config.yaml
arch: "transformer"
model: "audio embedding model"
dataset: "synthesized solo parts of chorales (CocoChorales)"
train_examples: 39062
gain_aug_db: 10
noise_aug: 0.002
input: "waveform_16khz"
targets: ["instrument"]
num_classes: 13
embedding_dim: 64
norm: "rmsnorm"
norm_position: "pre"
activation: "gelu"
mlp_ratio: 3
head_dim: 16
fused_qkv: true
bias: "qkv"
qk_norm: false
parallel_block: false
inner_norm: false
wave_strides: [5, 4, 4, 2]
subsampling: 2
layers: 6
width: 160
positions: "learned"
pooling: "attention"
am_softmax_margin: 0.3
am_softmax_scale: 16
init: "torch_default"
residual_init: "none"
optimizer: "muon"
muon_scale: "match_rms_adamw"
lr: 0.0016
momentum: 0.9
nesterov: true
orthogonalizer: "newton_schulz_5"
adamw_lr_other_params: 0.0018
steps: 21100
batch_size: 64
epochs: 34.6
lr_schedule: "wsd"
decay_fraction: 0.2
final_lr_fraction: 0
warmup_steps: 1050
weight_decay: 0.05
adamw_weight_decay_other_params: 0
Rows from block 2, named by matrix and row number. Rows with one number belong to one attention dimension. Each number is 500 + 40 x the weight over the matrix's rms, rounded and kept within 0 to 999. All counts start at 0. Numbers have three digits each.
# q: attention query, key and value (stacked) (model.blocks.2.attn.qkv.weight, 480x160, the q third), inputs 0-159
# k: attention query, key and value (stacked) (model.blocks.2.attn.qkv.weight, 480x160, the k third), inputs 0-159
q.77:431478510465464490461597543443471593494532536518539549551507523499468506492449480462466579527473438503514511526489504448531439524476519466537377480514533501452414511500529507485580449470517482531480573482503479548509453420539494463467489475544488516474590503413504532531514549464531496552448578469531578533496469439551510528492544515475562564478474547443486516492489532479517464457585501501518528508433547513465567527557482505471436509482424550494537503502464517525516452446515496
k.77:569481493515458440551456526504573475501456472476518488484541437460551495481539455643552504565534486481449477477473470492506449499529475520516423539516497499516552495433413424453508490559493451474507456517479474493436483494489491510473410469475490515514539455515477411581491538494452568527501442509508443469434454457548444534449468563532497482466450436523533511495554469509471509505445494484509475547499456436577480481526507476470517506497444463507507476498442490445496616430424514
q.78:497657515534415483477408499494504396552457529531453496443524531409613499510420563456519466474512483572546470527560587457497572582611515540560465524483495486532435566566499552470456448494493523516542538436542520483503519535546460524458509556531428522542574485561624455561476523513406496511517403559489501476367454452558464469476460426492510514467471479532595474545513511490529464531568612488524442560507446531545487515507541518527572503533502445473519469531500538516517575524508521
k.78:468362481466492543451501444454484547466467491607583521602563520502495468544499540516424495561470568528548521455475435473501461457452555486445592480512480554483503550516496407483553465451595411485495520511515550458490463438532607457441367468416532519510519409509463487604501504480529490520537525463539562532563421467496527494589545511467514506515663522519532524424459433510382554507501482520431469513428581563435481452478434449477448495455517494535492506461485509486513531516488437
q.79:564622442562459438482540504429552452559427598495449531397492507464464460499482518484564468413529530560538475478496596487485530496535456485519486497429518493515525545543569525537513464423460481478525485433583500467502556592542450475458495488515452484422557529603643437483513538512378498510518507564426425505454479496574435619483505468489417555553526493481499394450452568531460474474518542446445513565464432452463486424557520511580547450459525415484501428453487497559493540524433577
k.79:491514544509510497482558451554546488530414472553531502514556451475490469503464555531477516631442554508515542504539472550496550478414503482520574507510508546442555509511521422423513540447578547554566505479498501506551498484558603504471515500450438575445539529406486522443488509559569508509569554523545521473576493488509503494488537531562503578510554538466506458429498527550474488479497470477420390503441583554517478539469502425440431502471507520474493459507576511494565548576537442
q.80:442504462461480530505559527545548510421515547423465451445529599536472508467459482579527551530577441485447502492464507480536479484501505466444458591568452529498455474449436440566541507507523477414498417493518497470463509536484540458593480523455605597543446500438473553514456551448461502472495430470512488495466523575515497489483450509378516534456454487541546504427537457563538467582446460492461547538504523490456488520441550470504512548455489565531469514494506477515470522509535498
k.80:510552541587569454440513404428434508498524466614522488509527402504515460430452527465417530544489532427555502535573584490471507511533515408516356485499518441554475533540543435454476513540453493522455512389478555467472461529431510485506540517417470528513524445491482524598557520467492426492523479514440500409519472493498491538386449452517462526486491577557461466460489492419483467540498496470484465529484494501508507511494429529524418517449545461495539373494471504517516457499517478
q.81:478520509530518481596451520567506501481469465522428510508517431583564464504555539621537505480582514501443557575496459559507540498505562429426516489589447549496476472485441556541470528455525489437557496559430480507452557471586465524586517461549526500547464463541480516573523414477515503473493472537464488510538471505470481448481501492516605504511513553487505542523521586510504569484518564610566430506543506505616425504485526489497532538518489582562568553542439463466461586530492579
k.81:501484519491463520485568520505566529480496501446510522510480519510448551489471478485452583536486493540525523507455573519499481473474463470505534490534475446445481443478475418454412533481541495442442517439492471520493434417504472422448491512469516483449552510456497543433477550498541488563503522464594545404481501509439553516432469575495526448518521500533472408509427506403433430535475454449429515530454572498422528445503526533470475506496429441551513466442520503537477498501439499
q.82:503483502511468538481538553436510542540579479543508613495535495461512489534489509366449466520489555481543477448517532428486477492460441473522510504358569472626441474461546429504568548450502447609481497496559562494558340506444510488481437575485485465484504525577569487516518570552411500412486594478596465512604523480498541595566406503555457532517536497484501442530544495457402498555477515454559564472479512483335523462555473509523518489441469387466464524449497516505444373538502487
k.82:430470574477439519517419513501467453499463588467494452536560579455559489487520511577490464518448471570485555495434476571507488508495601509457559597508483543515523470591521574472510606485468487455555519517445454432538529603485529501450525546574572498608418483516487507509548378563478486555475526489519474469491462513515559477642489482527491449489504440490594560610570477552593572497541533564499518392507470525613474531423590460544502521607567551561525580515472502533517492481475495
q.83:545549518550503444556416534498552475544462499501475453524504507484509481525512523540546521521507461534482562567520465564535468486499561452446541568534476511434495526540475507479442477512541510510498489507503480491504552521556489538529578476566547491550467441430510512494505474470552486511526451510463515441442509452529488420532536522531526516495512499513514557497526511499505568501506472524492439525543553522669480523461503549453542559515480467529514551558441506515552591456438520
k.83:487502507439477522482513489534498582516456526482501564510531461505430573526471515495450457482504517496529459543437594456482513496442475492546537480449522514491516494492484456530469472486522510476500522549515437497518459481490467465519474501472463518487552502531531471461519552412480562512524501487532465525530544529488516528447502512468481503503481446539460474469559466467490455467491455478444534582438486528445464497496510498453518537401508462544503521510546480516492490551529487
q.84:478488465503492537463501502465517539431529483482505553442513533497479493521457463494551499492552467450512462452513493441508434546483476454498438548477492547551459433465505443509487509490546433486499425508538535514483442485471521486555471515438525498476517493511512569444519591530455478429484532463562459479529510552527496515488437515476459571478469461541503436454497488518438448493525469463439538564520520484388543493487476502568513499459468474479492503477499490481531456509502500
k.84:499482572507537524485461453414412488485483539586534471487524549433557441454495473498488539603476475525510509472554506512480530522514526491497440580558527481513497506509485459448537541526464465496511477464473505526515531576452540530512560444431452525494494458519473541534528446528501481471551448520482453497508466488528508526545463450476550457488541499524506473541473520455494512518543566439525464454469488508551542514476462486592433499517566563505506452499532502472509469492534469
q.85:506488502482509512454530467488520505463519505509497515488492502463513480491495451503502454487485528460532488441457532480475452499527452491493474476510542494494500508452525477503551517504499464480533462466571505498543497468441529512514479500437504501473514504511510509491491525549498497516504537497575475504521503547485512524498531486495438493514496470499528505488508507508473454473501526478486515482477498520424517499495498507535432499501479482465518466494469498499529479520519480
k.85:478473528544516494507527480510444482500503511536558484520548551484522444479509524528530505536476481518455518497518496528490512518526510492496438494512449511521474538485512494494544528535517501526514487503492513531509498515492539513486546468486492523508488457509501553502522488514524510501516506508450450471459533480507505508526490470518531448479519487506531503484453516478488524489492522470508480470513501457523477572477450449496505460475530507473515512478525486493537529454512501
q.86:455487517476504493515515530500527494536498485574491495509516476506510527486538482494470463512471603509478536519487513506501545462504488478519560474458486478498522533486512509489535547461457534538552527489517507486551509488462459516467447570520471461522437516558529451609464477486456521494498486505507489506560520420447538491547515485481538443507505531455489554561493496480497525510492545511505503435470501525441475470477527520455499494544536510525518550552532511496422495523500473
k.86:490560512500475489526502536599527439527498496453481436511504496506533516505515554515535462505504496520486553494416506565508439476447501506482538519463451539551527518492518566486486516497539537483531552485550514473540509471506489445458496590530555477562449552500547466457537483528494506528461516492534495439437525555489507498491505535518459513532512513460535539479574532497556536514458492584531514456519533471479434543490582508434542492516484490518460535525450495514543525451460467
q.87:473514497471474491480505483512470471504479481432524499471497487512480548467484497497503517504537469491470486470485529533537529447510532486490476482529495503496484521502520516524485443521494502471472535495490492515477540490533493483450490489489515503487497509496493527499523451512545519542458496461438526510447492524476464472443537518457521489469525473478513519520515498474563479490509477502505502536475501444485539525506493466512468465506508478496511511444548472458541498514510511
k.87:553480460504526466536543496495451460465544491494509508466484487532558448465530485495510460459526522446497473560521502526503514541564458512465507482475503480484441509459517528486551478487466502536516479480472486553499507456508537540542534466484481484457531506490497473505477533549543470419490478526517503519487476440525473527490552470520462526522457586475475487510478532539511517515483525535491494415482468446503473500548514498486476498512460516467487450555482526482484467500490475
q.88:523447497529521470530562495503521515526495565549471548555521527498566443521557504531497513482530499488518492463507492530475584470530515470471549505523497514535506456488469513502549511485526531462528521535456451509499506536503515503494482519535523543557549528523489495608503484495518490491449528516542512490524482530528450555508518484565529496508472519483479545540526510506491553490485561522543481530470490519534522547522468464526502514535480553513504447536464479500489524499531495
k.88:449483473507544494470522549478549532484443476474503513503485518502493520494471508477474537445447436554487526465497515490496448519504483475481486510530425451465478575492531498499416510479515473478497485521507542529459468455541476431420481486504509530476478467473417539455495524438534510480553516468556548431471476498434547462474485542480537435499521482540476496454448508407489473544461437450528463539567484476501503486499448534499469522481422453555502505491480531528499529560475489
q.89:437551514453453465518396534493587456529482476483464370460507519479505552501515514536555551511453534547440612593510498587549521456474590443432586588562443530356510536512506522504419463505513505504565512475552499476510600506505458472544530456548547520513453395412539518491493449490553547540557440517428541457404476451509509395502517519456536443497529492481488578509506545507541524517493468520443453491533569468583430503465566571425482530550525530575526572554513492557512615447500472
k.89:515565508495491507537587468627474488516477489557509552508477459513527537474495550474438408571620544486572477594460599529541516465413457546467497363501504520561506570417506486535572487489554565521501520485537431503559465417508480430518539537482426519468532554530585376419528573495527505496462552486437406519448521509493462542407533478476470563535481536482509471460548482475530493469473529579473545536387518512340445615528511517412501514399547522467493475587560459485513469493497475
q.90:486538480489488518510549507531447511491469504450526450470486463506466514483493554470496558499490513545492542570484521565484518461485533555524500483534508483483519539577498538503435458514502516532446571491484490523489474525538498463475532471513474507476519473483507492458527480451536533535475485506455508539475525488519516504455473525486474511473508513505506491491474469531613521461498486503494477488482494477530463477530510476443568500511513496533502490489544501560504484498495516
k.90:558471438505477474513535486512523497511532452482450556453444448550477526524510500489493480484528495451536463487536476481534519499497449562494567435508522492482515467457531493558544469491498516527491514491504481474486551483567516517515484482532516484496517528500521432520451536480484455473482527502488589589516493475485461493523516520479464562500484553468499484496533497549514520496490485505495534510505505511471490413549486486468523474484431511427464478497454507475467515559505539
q.91:562471478544499506471542470466471533530511524531554578510517462464505495486486516448437465497468510494561447445506512458478520521496467558569467439459564478517499481504505484490521487527507502538478526523500504545500437516464503511460493492458435458468552515516489471502540523529509486488467598488538498515514481532513468585533510486573463516524481515492487503516495467491491499452516540474538488491528463534480549514536468460557479455476511486431492433489478524466486412511485499
k.91:502429468499506487518451530439540515481482518464487511523487528474482492542493499558535558475448461530440505458529407478477517519541511489498539525487512532483515512489485554508470498503448487503502475557466531478496519500520505538461481459513522487503442485518441519494466450528487522502515472490507534529513489481496511443547506492474503449482508418484528541495484520526464542476511474419492487467545468530565510453494476467533555506548455522494501529477478512479497521510508526
q.92:569487523516534497485533500481564465517481557547542534539508508450547476514532486538458462501455536499586485420445538545505519439531518503469503515526547458470494515449535526499567464516489525495493494477540450514537522462482495544467499503441460494481544512468503450538545449514555533513464535502509506490494467529507487574525591496547476457520546498488505592537551497512480505460481560537560518532474514551522529572492481468521423488496481524463536415526438485493498526500484500
k.92:460474470538540486502526473548486549492465510469559519586566524499475474523479528524510531442481494554461541545501503556487492508507462444473492458474425548435449586423487520520473501523532486525479494555460503537497508471529502500454523477509476522522474479498475552450486550454536551502522509479505479474409518459503474451486509480524472461472490475526491538443421499483453519456473441411449510487546484440522471548470486482464541465435455499500487513492516527516517536464455487
q.93:506502518513538495535518496515502480507520495500484512524456458505507497523546531480502506499491516495478514504500510508537518501503539551556506467528486504497500505514518586475500499495491529452472547520439501478485582468517495485499512491562510504513515520499487504479487469491532479535491471516445536485491509493473483481516552482521542499500501541490490498525488480513500505521514488523509466504460471524533528490485497489453498482528494488503510529508482504494506570497523508
k.93:471499450505479475505515469495519546488500502445488477476474496529449532477550470480529520426514465492511499481466508491516484497564464496479533485490507494469502504509508440527453469493491486493512480518541510534507481482506450476465462492562496478528514508477493537523477547468494495490475532483552565490471521552534524503458561550508502465518499537529449494513522511515473478491428496546521518510492486494513521494556487489488500516465451462507460482484526542499449526473511489
q.94:548460496555475535474554498483511532521508525557531574512543506482541463520488520455484472500496480502569458421504525486453514481483462491501492527488534491558482449488509463501548473491530465556498471502529490541521400513503523495486484521459487501513576542502472522535540507536492504445486574507571504525533465562523507601530482512559466528503519507504507510513551501508459505480489529493560525547516515509466533511519480442525476499472460483462482442471449514473477433496522504
k.94:462436517493535492504472498447490515483442552499493500547521574480491496519467501513458540479456447580496539474515474516503502520482522470486530532520482507457493537498517542515484524514468472475517500538467498480471517534506522496435527497523483505520470449525444539495497458487500531520531488458493498463482455494472535474558475464494499424481528444501523511512478452467516519486527489430488491466547489523554537516448474516505492526513477501534505535490490512528508500513470476
q.95:437457495503487506499537487492503492436483477403475463495487524522486508506494495543529557506554450480467532521509481498493476505496518528464491529552468522498502486484490519512481490471508506434512442484467519468507531504480534468554523444525527535506510511448462536497466542498491502524510471505458480504489491544502484481453480506450480490468460497506493466461458495545526455542480459491445528527460520484475515476495501499486508525517484533524481502492516482534513512505560493
k.95:508543499555532483521515465464481515523533448569498495448465471518502470476468439435476476509580531477540460435566543501507506522497514530497417444552508437536515506500538492512501467491492456508517471443517518555445468511508495444524516510534504517474558486495497510554521530453485485463511547501454514493531512522503509537417507482524552506487540566479504431486471496492514456556524514539548488542492481493483564525513456560527429496513549478483499427500526498505490500544506483
q.96:566634523561496530545448489447543444528504524550476517418531501537505558520432532383418542495429475515491472565500491553514507427527504496442496535575444527464503489477437512528484444428484506450519501393438483457544416506514505457511518471580409561522465464519474484443522479501538440452613496466507502546509526496521499513507540443521525436531455550384448524531591576539575495481547546503464459534485460472488428475533433506454512506466482514516491481493532523551554530491465499
k.96:536447508476540475503487434521487514514454501582557523580507426483357454501467450492458515529426507402539444522374531555521498511523527505342610472450490497461544475456489555518546505438567540500468516529522511544498470508510504525467431519473583516472575482540484568477507497462548489539487430497525471430535456462523499421438581532425491512486483473502434586515543509554540537476466516483495481530540535528505515444481515492515459509557463533443531512465484543473468498444500438
q.97:460444523501516479520520511568543533577485503506560496494486517548456490430585499511516585419533491440511439543325501464540524506504461540518464415445534471559439537456491528467542570582524504513467485504511510550438519459569448547482494468600503424427489473562535609455497502484501515533487450455430595509563598458483448541529517492465513539517561495442540484511513453498500515447518428460616496565643512484575615497518523483477513508535468517511495507532398515459452482461545499
k.97:525509468474463595471551479491376525396493476419454414529538464528554496486421471551561462549573559407424567430521455484497488543423546532477499548640471530563452467502451478507502574503558518429509470487471473441497498570488462439487500504443473597460460532385451540529502571547515494431546491509548470449503487544467553493457506479461495507519504517507505472564480512439497515541530499558476487514443582508578550489476464476537452489415509408564486476549559507579523482540502531
q.98:478535483470424510490429491530483520512508451571519485493487458546456583525444542461505502527537556487511469526368513516531487469494462451554508421468486453546474543487470506497519498404456540518476497484554606533477401445518409514532462553537471499519532486543498515501502489433497508518545454464516565475514528511474401471506492464433561508499528471473548506435516494509523461469525524521557474563558514531474562500471491472431541505510511500500460483541500536498422435594526466
k.98:508495508500550495447584458447511505455499531525495448467545458530421508509513516534419475608503535546430454453519526457548490478480479404441399444567489529531480497512525453533505517533520524478517524505495434460513595542418454530522442467474505522444390530415515481521472539502502483458493549512469503482559529494486522488469481504517450484549464503545480489575463497460517565562472520513495443534465498469555470499447485484510394457480553489543486407458544511483539567514534502
q.99:474619500478498544519474506452495491447597484466554472486482512482510507563487514437425461517466463521447522492526502482452494457484515471553499512541424577445541459528552532554487448459508454507554512447431514451552447504472635452503497491527509521544411500458479415517486519536449458479483535501570426551522438479540575504542556484607459554483512513509525507518562502463411515576482495508452488459460519489519386529446471572513473506503517537514526504539507538528569454483470512
k.99:511482538550483509464436503529589484568491530494510566452470510528447499492466539441518484466473460532553450427436540539525513479501519549544561432458496414489556486482453575552519526434504541517497499542497580480470421535528431571412425487513454388463582539513606443499511433481503547499484509495487491469504443489562364442530503498506505414487445466444465534478513426504510492434512567457518477522559427522454524460465508508485559507557440542475485554465440506465515491483555476
q.100:455552538563522513556504516497559525515464503484492504496554524524515533499476495494453537504462444531509465501449485506515495461511467487455458514513467517533473496494477539473511424478510479492455457479489509541517458529516520524507506545552542495520492446445463511464523456532497508490528481473532569501505556465533491515549613462515492480510568461444541532510564536536479517498466489541530490534536513464509487496528460498485502510528531525466504508475502510536566484444490497
k.100:474459503502491541535493479501521476432497537512487465488498424529462522515436542535510450553484550389449493505514495546524504487453527533485515500454493482445513485498516560538498515463521508500510516534442501535472517527490474508509419551499500502527521520442483607480524540442556475503511487455558487461563494484475475429438512544469527470517496480481462533453498481477538486493489435546483465495479517531518529454487487469507498497551522518482519509543540487472516439500584448
q.101:548610505520459514492521480487490473502546510583481540419472529536519527531483602401402484523471483541503470487534520503464507434485506455496502518550458504477507476497439479569494508469525519488480530437430481433520428413494464478516510511533430587519448546497487453460467492528547462472573541497523492554486516501478549525515506477508542516526445567428460537500567551485508541540583546519498470487504507494498410502483444523480475495480493489576494418524543532531526488542475471
k.101:450450554551572478495479400494466520501468536545551547543492470499383572504537498475444570509486495510542453472400520555513480555499461545357515481476447478501567521467461513506535477450533544502501553531532499576493476544471521498487479491480560510462495462547542507474531510492546512536447474531471461464542462479542457466458490542465465517518446493508477572521564436537494538480445527483520492552503500532453515454487471453530509534538449541387534534441428535504473527442453449
q.102:603469507553576484529514522539554489490401560471436491498539436512530497449508429520535553499489536450534498538521495627500455475584490521421505474501558478495499504490441491427449449478465521423499486502500440531488546576495478518529496496481471522461539431468456490509508482530495552519532420526464549492476567513505450478438510541452467428517501459521404512532512549593596473456522543520462537523449464476479515460570479457497523473511485502373491508433570452555539576460457472
k.102:555474453489472444546498494554559517513480536545431452560456478452498467468481507527462529537452472451498470609477462511446530507527523498466579539473544497416525490473540504518522455471423454506462459533527546516495496471576557449585528522540572533526551534500443583489461518444505476550523476470504470370460544464460524447456531524509530550451548477505532531381534525570506460493453463562530515460468507505481470558561538537455556480538486533446532489480591530522492497520523478
q.103:569508465543482516509459465472525488555462519598459524510546491533521562531504515427510554502490488458540506573473491502564507496502497507498512479515499483505490524452473478489516561445479534517498483541506529536469445488480455485495522536559427508474525474550508570484484478459510532551507491511480581487509529479461431486467472493447570510498464505428515480423473523519570516441523528531531476560527502499482574458503491472450550511554540521533472524504487504525446532512502441
k.103:476501445466534481460561490524450534472551452566477482527535484491454496537481551534475511541501557475501509558512518463561476427468487434414483510555518550506459506495471476494533491478557509519502501468485475466503593478463507464532515484459504511511460528505503537482545525482555397457502462487527577498563511497484537522432527497493486524518513511566477505551469488487531527519439473481458493487460519530524437491520484493496432540456546484523518435524517464508549479544521466
q.104:495492477499509520492514514501530485495554480476531493479467504498499494512470482486512462520515527494529485526503511483488474491499506501533493463516511506516500488481504527502493480501470517467518513490523518474498494522516522491500523477498506474514498496488501496501497528508481496490511487495493486520507495482515495512488489499507494511503471479486506491558476490509501477528524496487490521503486497511475511466512517508519519501478483525495519513492512501485503506525518510
k.104:533501531503459517481499498493484496536484473487491475466481498495544483479521486477482514482505475502510490472511513521486548514527529486524523463448507483478501487513504496508506521541524472506486512484513493520512507504529486487519469505482498496494519518512528476527511492484510534482469509497519500501442500541502481512503517485516530484481501515518518484494512491498501480498486511495523474506533463500502496509493525516487512499522458499483475493477491499512482508491481518
q.105:493552518556566458537454487539572599508505460473457522540486503546558476502538427546456506541502448513458473444502511518506444484470483489462460539504482547542531494489460533497538424532544386512519491563468439609546520496477550547561476502564604476524393433490352559563511559571500569480505537491464562560541559444457556504546555477506472506488587467483569547484540476525420569513514445465501533508533519382566491553504493516505437459561496497458513575501447480510585436439510496
k.105:471451451527463565559480548578437511471471555417514442493522515501429461497477569542537543508518524462479512407464472542503528560449482558512480503500478449506452581481441573486491537465479562507524537531450549462502506550526488465585423532475484464546487576372570505405494455473531499551483522458510507474509485570471431471489504530463499428435482489451491458412458397626517519484510438532456478397453556563428548478503444444471566445492508521433540541454514502486480492577496421
q.106:521495493422485471452498502485381489496478495538489522506491451498453510507524557522544498522526503489505526485497515508435478487476517454500516524480481490444488482515495502526513542520511525514490542513451465447489500433450478477542486525463464543497503545472513481532457502491532528527433520520528461520481478536456528496508445544520491541481457563579472506444477489482482534512475519493508466465488478534493453552454505466509515525475509460535482428561516509540429459516466478
k.106:488526464582540469494492482502566520500502519512497541494522546503473561521501508488494543511488483591534482505453484479504504511517459490474440506550479492548562515479445505499488432431456523450491480534524531490486460509505529537468569470563489472479434492493526445474494500541468481528478514509452478494532524438571467544510414499494474547485467516474531479513524491464481513500476523488519538553506498481509431485518463487494513509461510471477541524449449531501479536490481536
q.107:596562520597479539520475493482568362522457574545435484422587477514480480485428518380484519498409507425531434591566537590538544444559506526448515470554519491504539477437483481497482489405415529422517510441446536403494430551517466442467536490575438554479520473488538517496496440487542466516552453482485534568479547471503414504420525526479515456493409553393412477501493547577627496454516578510463445539426461530491503418533430438431539463420506516532465477489549522595515542528470480
k.107:587497451467500464495463460586573545575508520570487549628507444495455428482507449501413575477447481425600441598409494537501560452523497478361592512453523503436536427438488449501540514434550508488467409593506463507513484463602501494548486534503577508474627431550461601523526484478526538544485471542484540382493516408528518464442583497470519547450449494586495596476605523558471560469433488507531472558517472524520420518514521515486479529562475481498544482452504524526504506486542509
q.108:498569535443459505486496502479455506516568488499540582402449538554430564532472532452512541561551528542527533537394493484473474470489518475543508494546444517425496483498485535505478508482428530530524512446454550504510406465506497476533496508503465495530517496490515498478513526475477477521505510491529469512474491524493514491538459487487551550525523542530487484497540578487506478524567504534588499549545505496465469530489492548519551506481460517512481479549511524504470440559499484
k.108:564511516530459493422502446467481503474435529436538509434521523497559513495424478479435489546455508512488474456453593494504515550530517454470519440440427501483543489483465523538542541535563500457451565492545489469495485560520528535393488501457527484452431492535543421550440491507463512473492497433454504454525504537527454502500505495425440525494472512504494534545473486439502542501508540400480464587538488458536477434487527522563411439433469514489486450485510574491482503442536497
q.109:522543488538505524489513463454507460538514502595603490478450480548508535511434573422499492441493499438540500578454536470470515433510498546593510443524497475473474525503489521507459494443525566473489494492518539436489478476443434503524550512559354489442532497518577492414480457490563478475525473512506543558458510485559483566477462484458520541500409521436482459551503488496557493515548484555480468519494481549461494466434519510465529511510508508529522496500477529489463533551505465
k.109:475478538523517477478532418450373599413547392565443482536510445485469573515537520477449520511498513506477506480525520498506522521479501498418570500560526492496534487466441517495523469477560448524457529479522521513495512501486495465510498485469497560483495555547549497563575578497544488487419488556578467514476463533537456495492487496526470518574506530536474487559509469471516498496434559525534521498505453487527474462554479545497473573513485457431508481514392514557528468464423503
q.110:507466520567483500531480451508543487543429535514535439522585486467464499476457481482555509487484528469498459547439506517524536463554491620452509428514552482629523542466499509464525501473494506456507481554546594500446529562538443537465533501510505432488589453483585566539543429472488509565500432443494595480499488496543457481527499479473505488465490509445495439513457435571615487444437491515501520546536500556475572453541485435451553461495503479437447579420490502566471499465570486
k.110:535538388517505495478497542451534493495560467454461514533559412513568444538480440533457417485512500419446487486588514483462538433502515458569490524508500576412425428446501441501483506501556506505478452564441465492563535459477473506525503543517510600508503487465427604524507537532409548402553467514514520490465522435451555475494531503522537477514478593599595517460483550490468497503504471554484460488476545444564455497529531508555460512506565500612481468573538525560560529521564540
q.111:485354483456473491464638495524507364471479561476523434514473497511439428427540520533595494382494399408556526523524515495488585561504542537488497540467535442397476464516564480472522587529491575504450523491445446451467552494476536501427511485476412483433539602455602501501495523539519465510379507547524404481500499494510469506423465528534420526519414563599442503484416501500531496547475510500497440459465485541554465506479559471512536529518484506540532424542513470534449511504473461
k.111:523534483504423539537452538530495541520485465516464471583500541518580547476518451467543559526560463514562576658470460437494507516489495555473629610519510533559579450505441421522536488543424443473490383489538523496526438506572520488423666464573512439496537421571420510574528569538517513534531533535483544492506522470491434527551484459470563541401482434419493489470553602454430519484462561471551565538460399456507481538550459496445565539449533397492449522485506451598536440523483587
q.112:514540453441481511569543578549619527450577463581446462523540444460574435527503436536483482507477433465417477479418512502523476499450465449516533484489502532533519459490545511628488478484475498593459458533494485523531569471568464469456474464582613464479443549486480483544505515480456441495560537489462525450578477512538518461478529500434571510459553531433496515436596517532539535537453512499553553491517518527554536507507485507515486510550506503485519506526506474474490481597517524
k.112:473439547482492526477510459461454479469499581484544514540581472513544432443493510508504511627542618488471525535506491467487466497425502567534472491570478561528515521470485464466471528528507490396469494513567522516530454521505539514521483486542398483493500462439438466464518475458528522500547452504462457446431555449473540496477432446501523523434406443448442411504468470523525459525533458530468500608439538553556461483487503525481507461511470544508530527545505482516450519440500579
q.113:484469522518541502447502440463496504494520445517502577505550537522539494534506529510460609543552618522524485506538442457537563469471456529425515546517526584488502535487466522427546483466457462474433525400522475476457534531443521539534540480526504526496618443431401520559522488553475466448584531526466582503478625487520498477548429424434608505598544528391554566505491484500493489505535479480463570485475438541448527483495492527457462510484522551561530470390502517534558493476517528
k.113:502573551519492479549539533586518540542503526477529494504593461501489515574497520483484522503488477436552486463474505455507458544445368530491522456455552447518479534490552494482537521489518465579522493512511432476483453499437466517507524415438466479458528491441500499432530438516550485553461501513542482560379450541501512478515575481456527447555560475540574488479553500479564478424510471424443505516423460550449601439508529463557492529525523525466453514465393513447472542452364485
q.114:519556470453413531561501541517574452493552443506464562541638516530528545500490459497516472566505494528576476452512506497476480493548476509483523479553499519598487515521425439536439517533486561521497522531484486512469460503616459507478497537475445501562537484563478549489462511528466459535505526467506561489526474512503460497440432544489482510470450538553576476477549568495498544542543386564484585493547485480450487510506484511488470476502441457488500583516469491526530509496573508
k.114:539451503445612457481475441517472516484508534519490436516416475520489428508500527510538453499557521459472501404515553517456532577532568506447441469436506510432499470383520540544504542497444526516462473453470546519500359475554452451486453433483446520563393507438448485527510417446491538477483528524454469461483545513452469454484539511409505470468427520574511528454501495525526492430460509495560513537493441545472480527460459438585520456517460406503527454458468531467494493454469547
q.115:474523495520452532492399504494470458504516406455523579498457518552426563506469519493589408509485530546514473461570540489444459448508592588517420518458494503549568513440421445540471601539459523427473485525434532443470475443547514483441519532382404527460521451600518509473504466498610486533435439475474468498426514475447486605387397469528457508444382473680544430504441544449573541526620498552570459500569461414484463583496538492547426529575493440452489566565468505551500516443511482
k.115:533511458523543536494472443524470526478511468447402422513502598577460536493552516453532498350472497483516443536465453519425516439496527462484543476439453506442442451446526588580531444440466518473466480398542435440436499481547489435502425504502578620542359570557597500593551449571530494460516613530431488540535477521505525495507609553387494433541499516449446591521551564489521501451404549475608468427535490443464451472457457474472493544417537498544525394433493494530523512449497484
q.116:506472567504507504576492537547446472468534641539508418509448392491497470527538477480403532434442422435474522567332551503451575594458446480573507452466491515496470555503561432529549479455531440518542450583536508479575407542425489486513555490575647418640459630417646535493499498412450542555468444463563498420510461556486591464658536411475503450477536516487460488452498428551438538524431446509551574379471614483541538468490472519400605479499551542607563506621600402507486501470509497
k.116:525525511514563515536505462423431532443495441471521502445449503515542536446539560485572436569561503477460521576567485479574372462612515458503507458501511559526512547612414527414452536536507525406559608455389502463453528433533433541615563537417430431576549443516453550501461511488618483533601520560465569507525480439430507461490440476592466610461384556535448443500515587518393510550501505561417474500548462512536388546477589540485488486452447410571503559488510475555469532427597513
q.117:528468526481438487602542539562480540476503506469423519546541473542504508519481510498549479528489544437526465459559595475452531547461473540521430487481500572514512476494504459491525511542516470562459489535500514519555451493473433519445528430478513461515482552528504529541508496523514440481490558465484477485496568559505484507543460471551494536516543523456516502487450515472469524487560460475540554466500522517516466589498538532536494461568502459477543510547425508542521426456500527
k.117:502459500503503510435480415534516577394525508428500433519514500502519477545517537521517474459533525443507473425536409473547467532529528474491502499524432509493489505512478524492545464431433511424505496481524450518526521494508505512548442437531466471531503451439454482537462477535538519492509528499475517459497491512481524458551477467472427523503481499505539513468577475580504502501443477435495502489464487547508486532442496479460511494431470525527502567487515474486554508517478513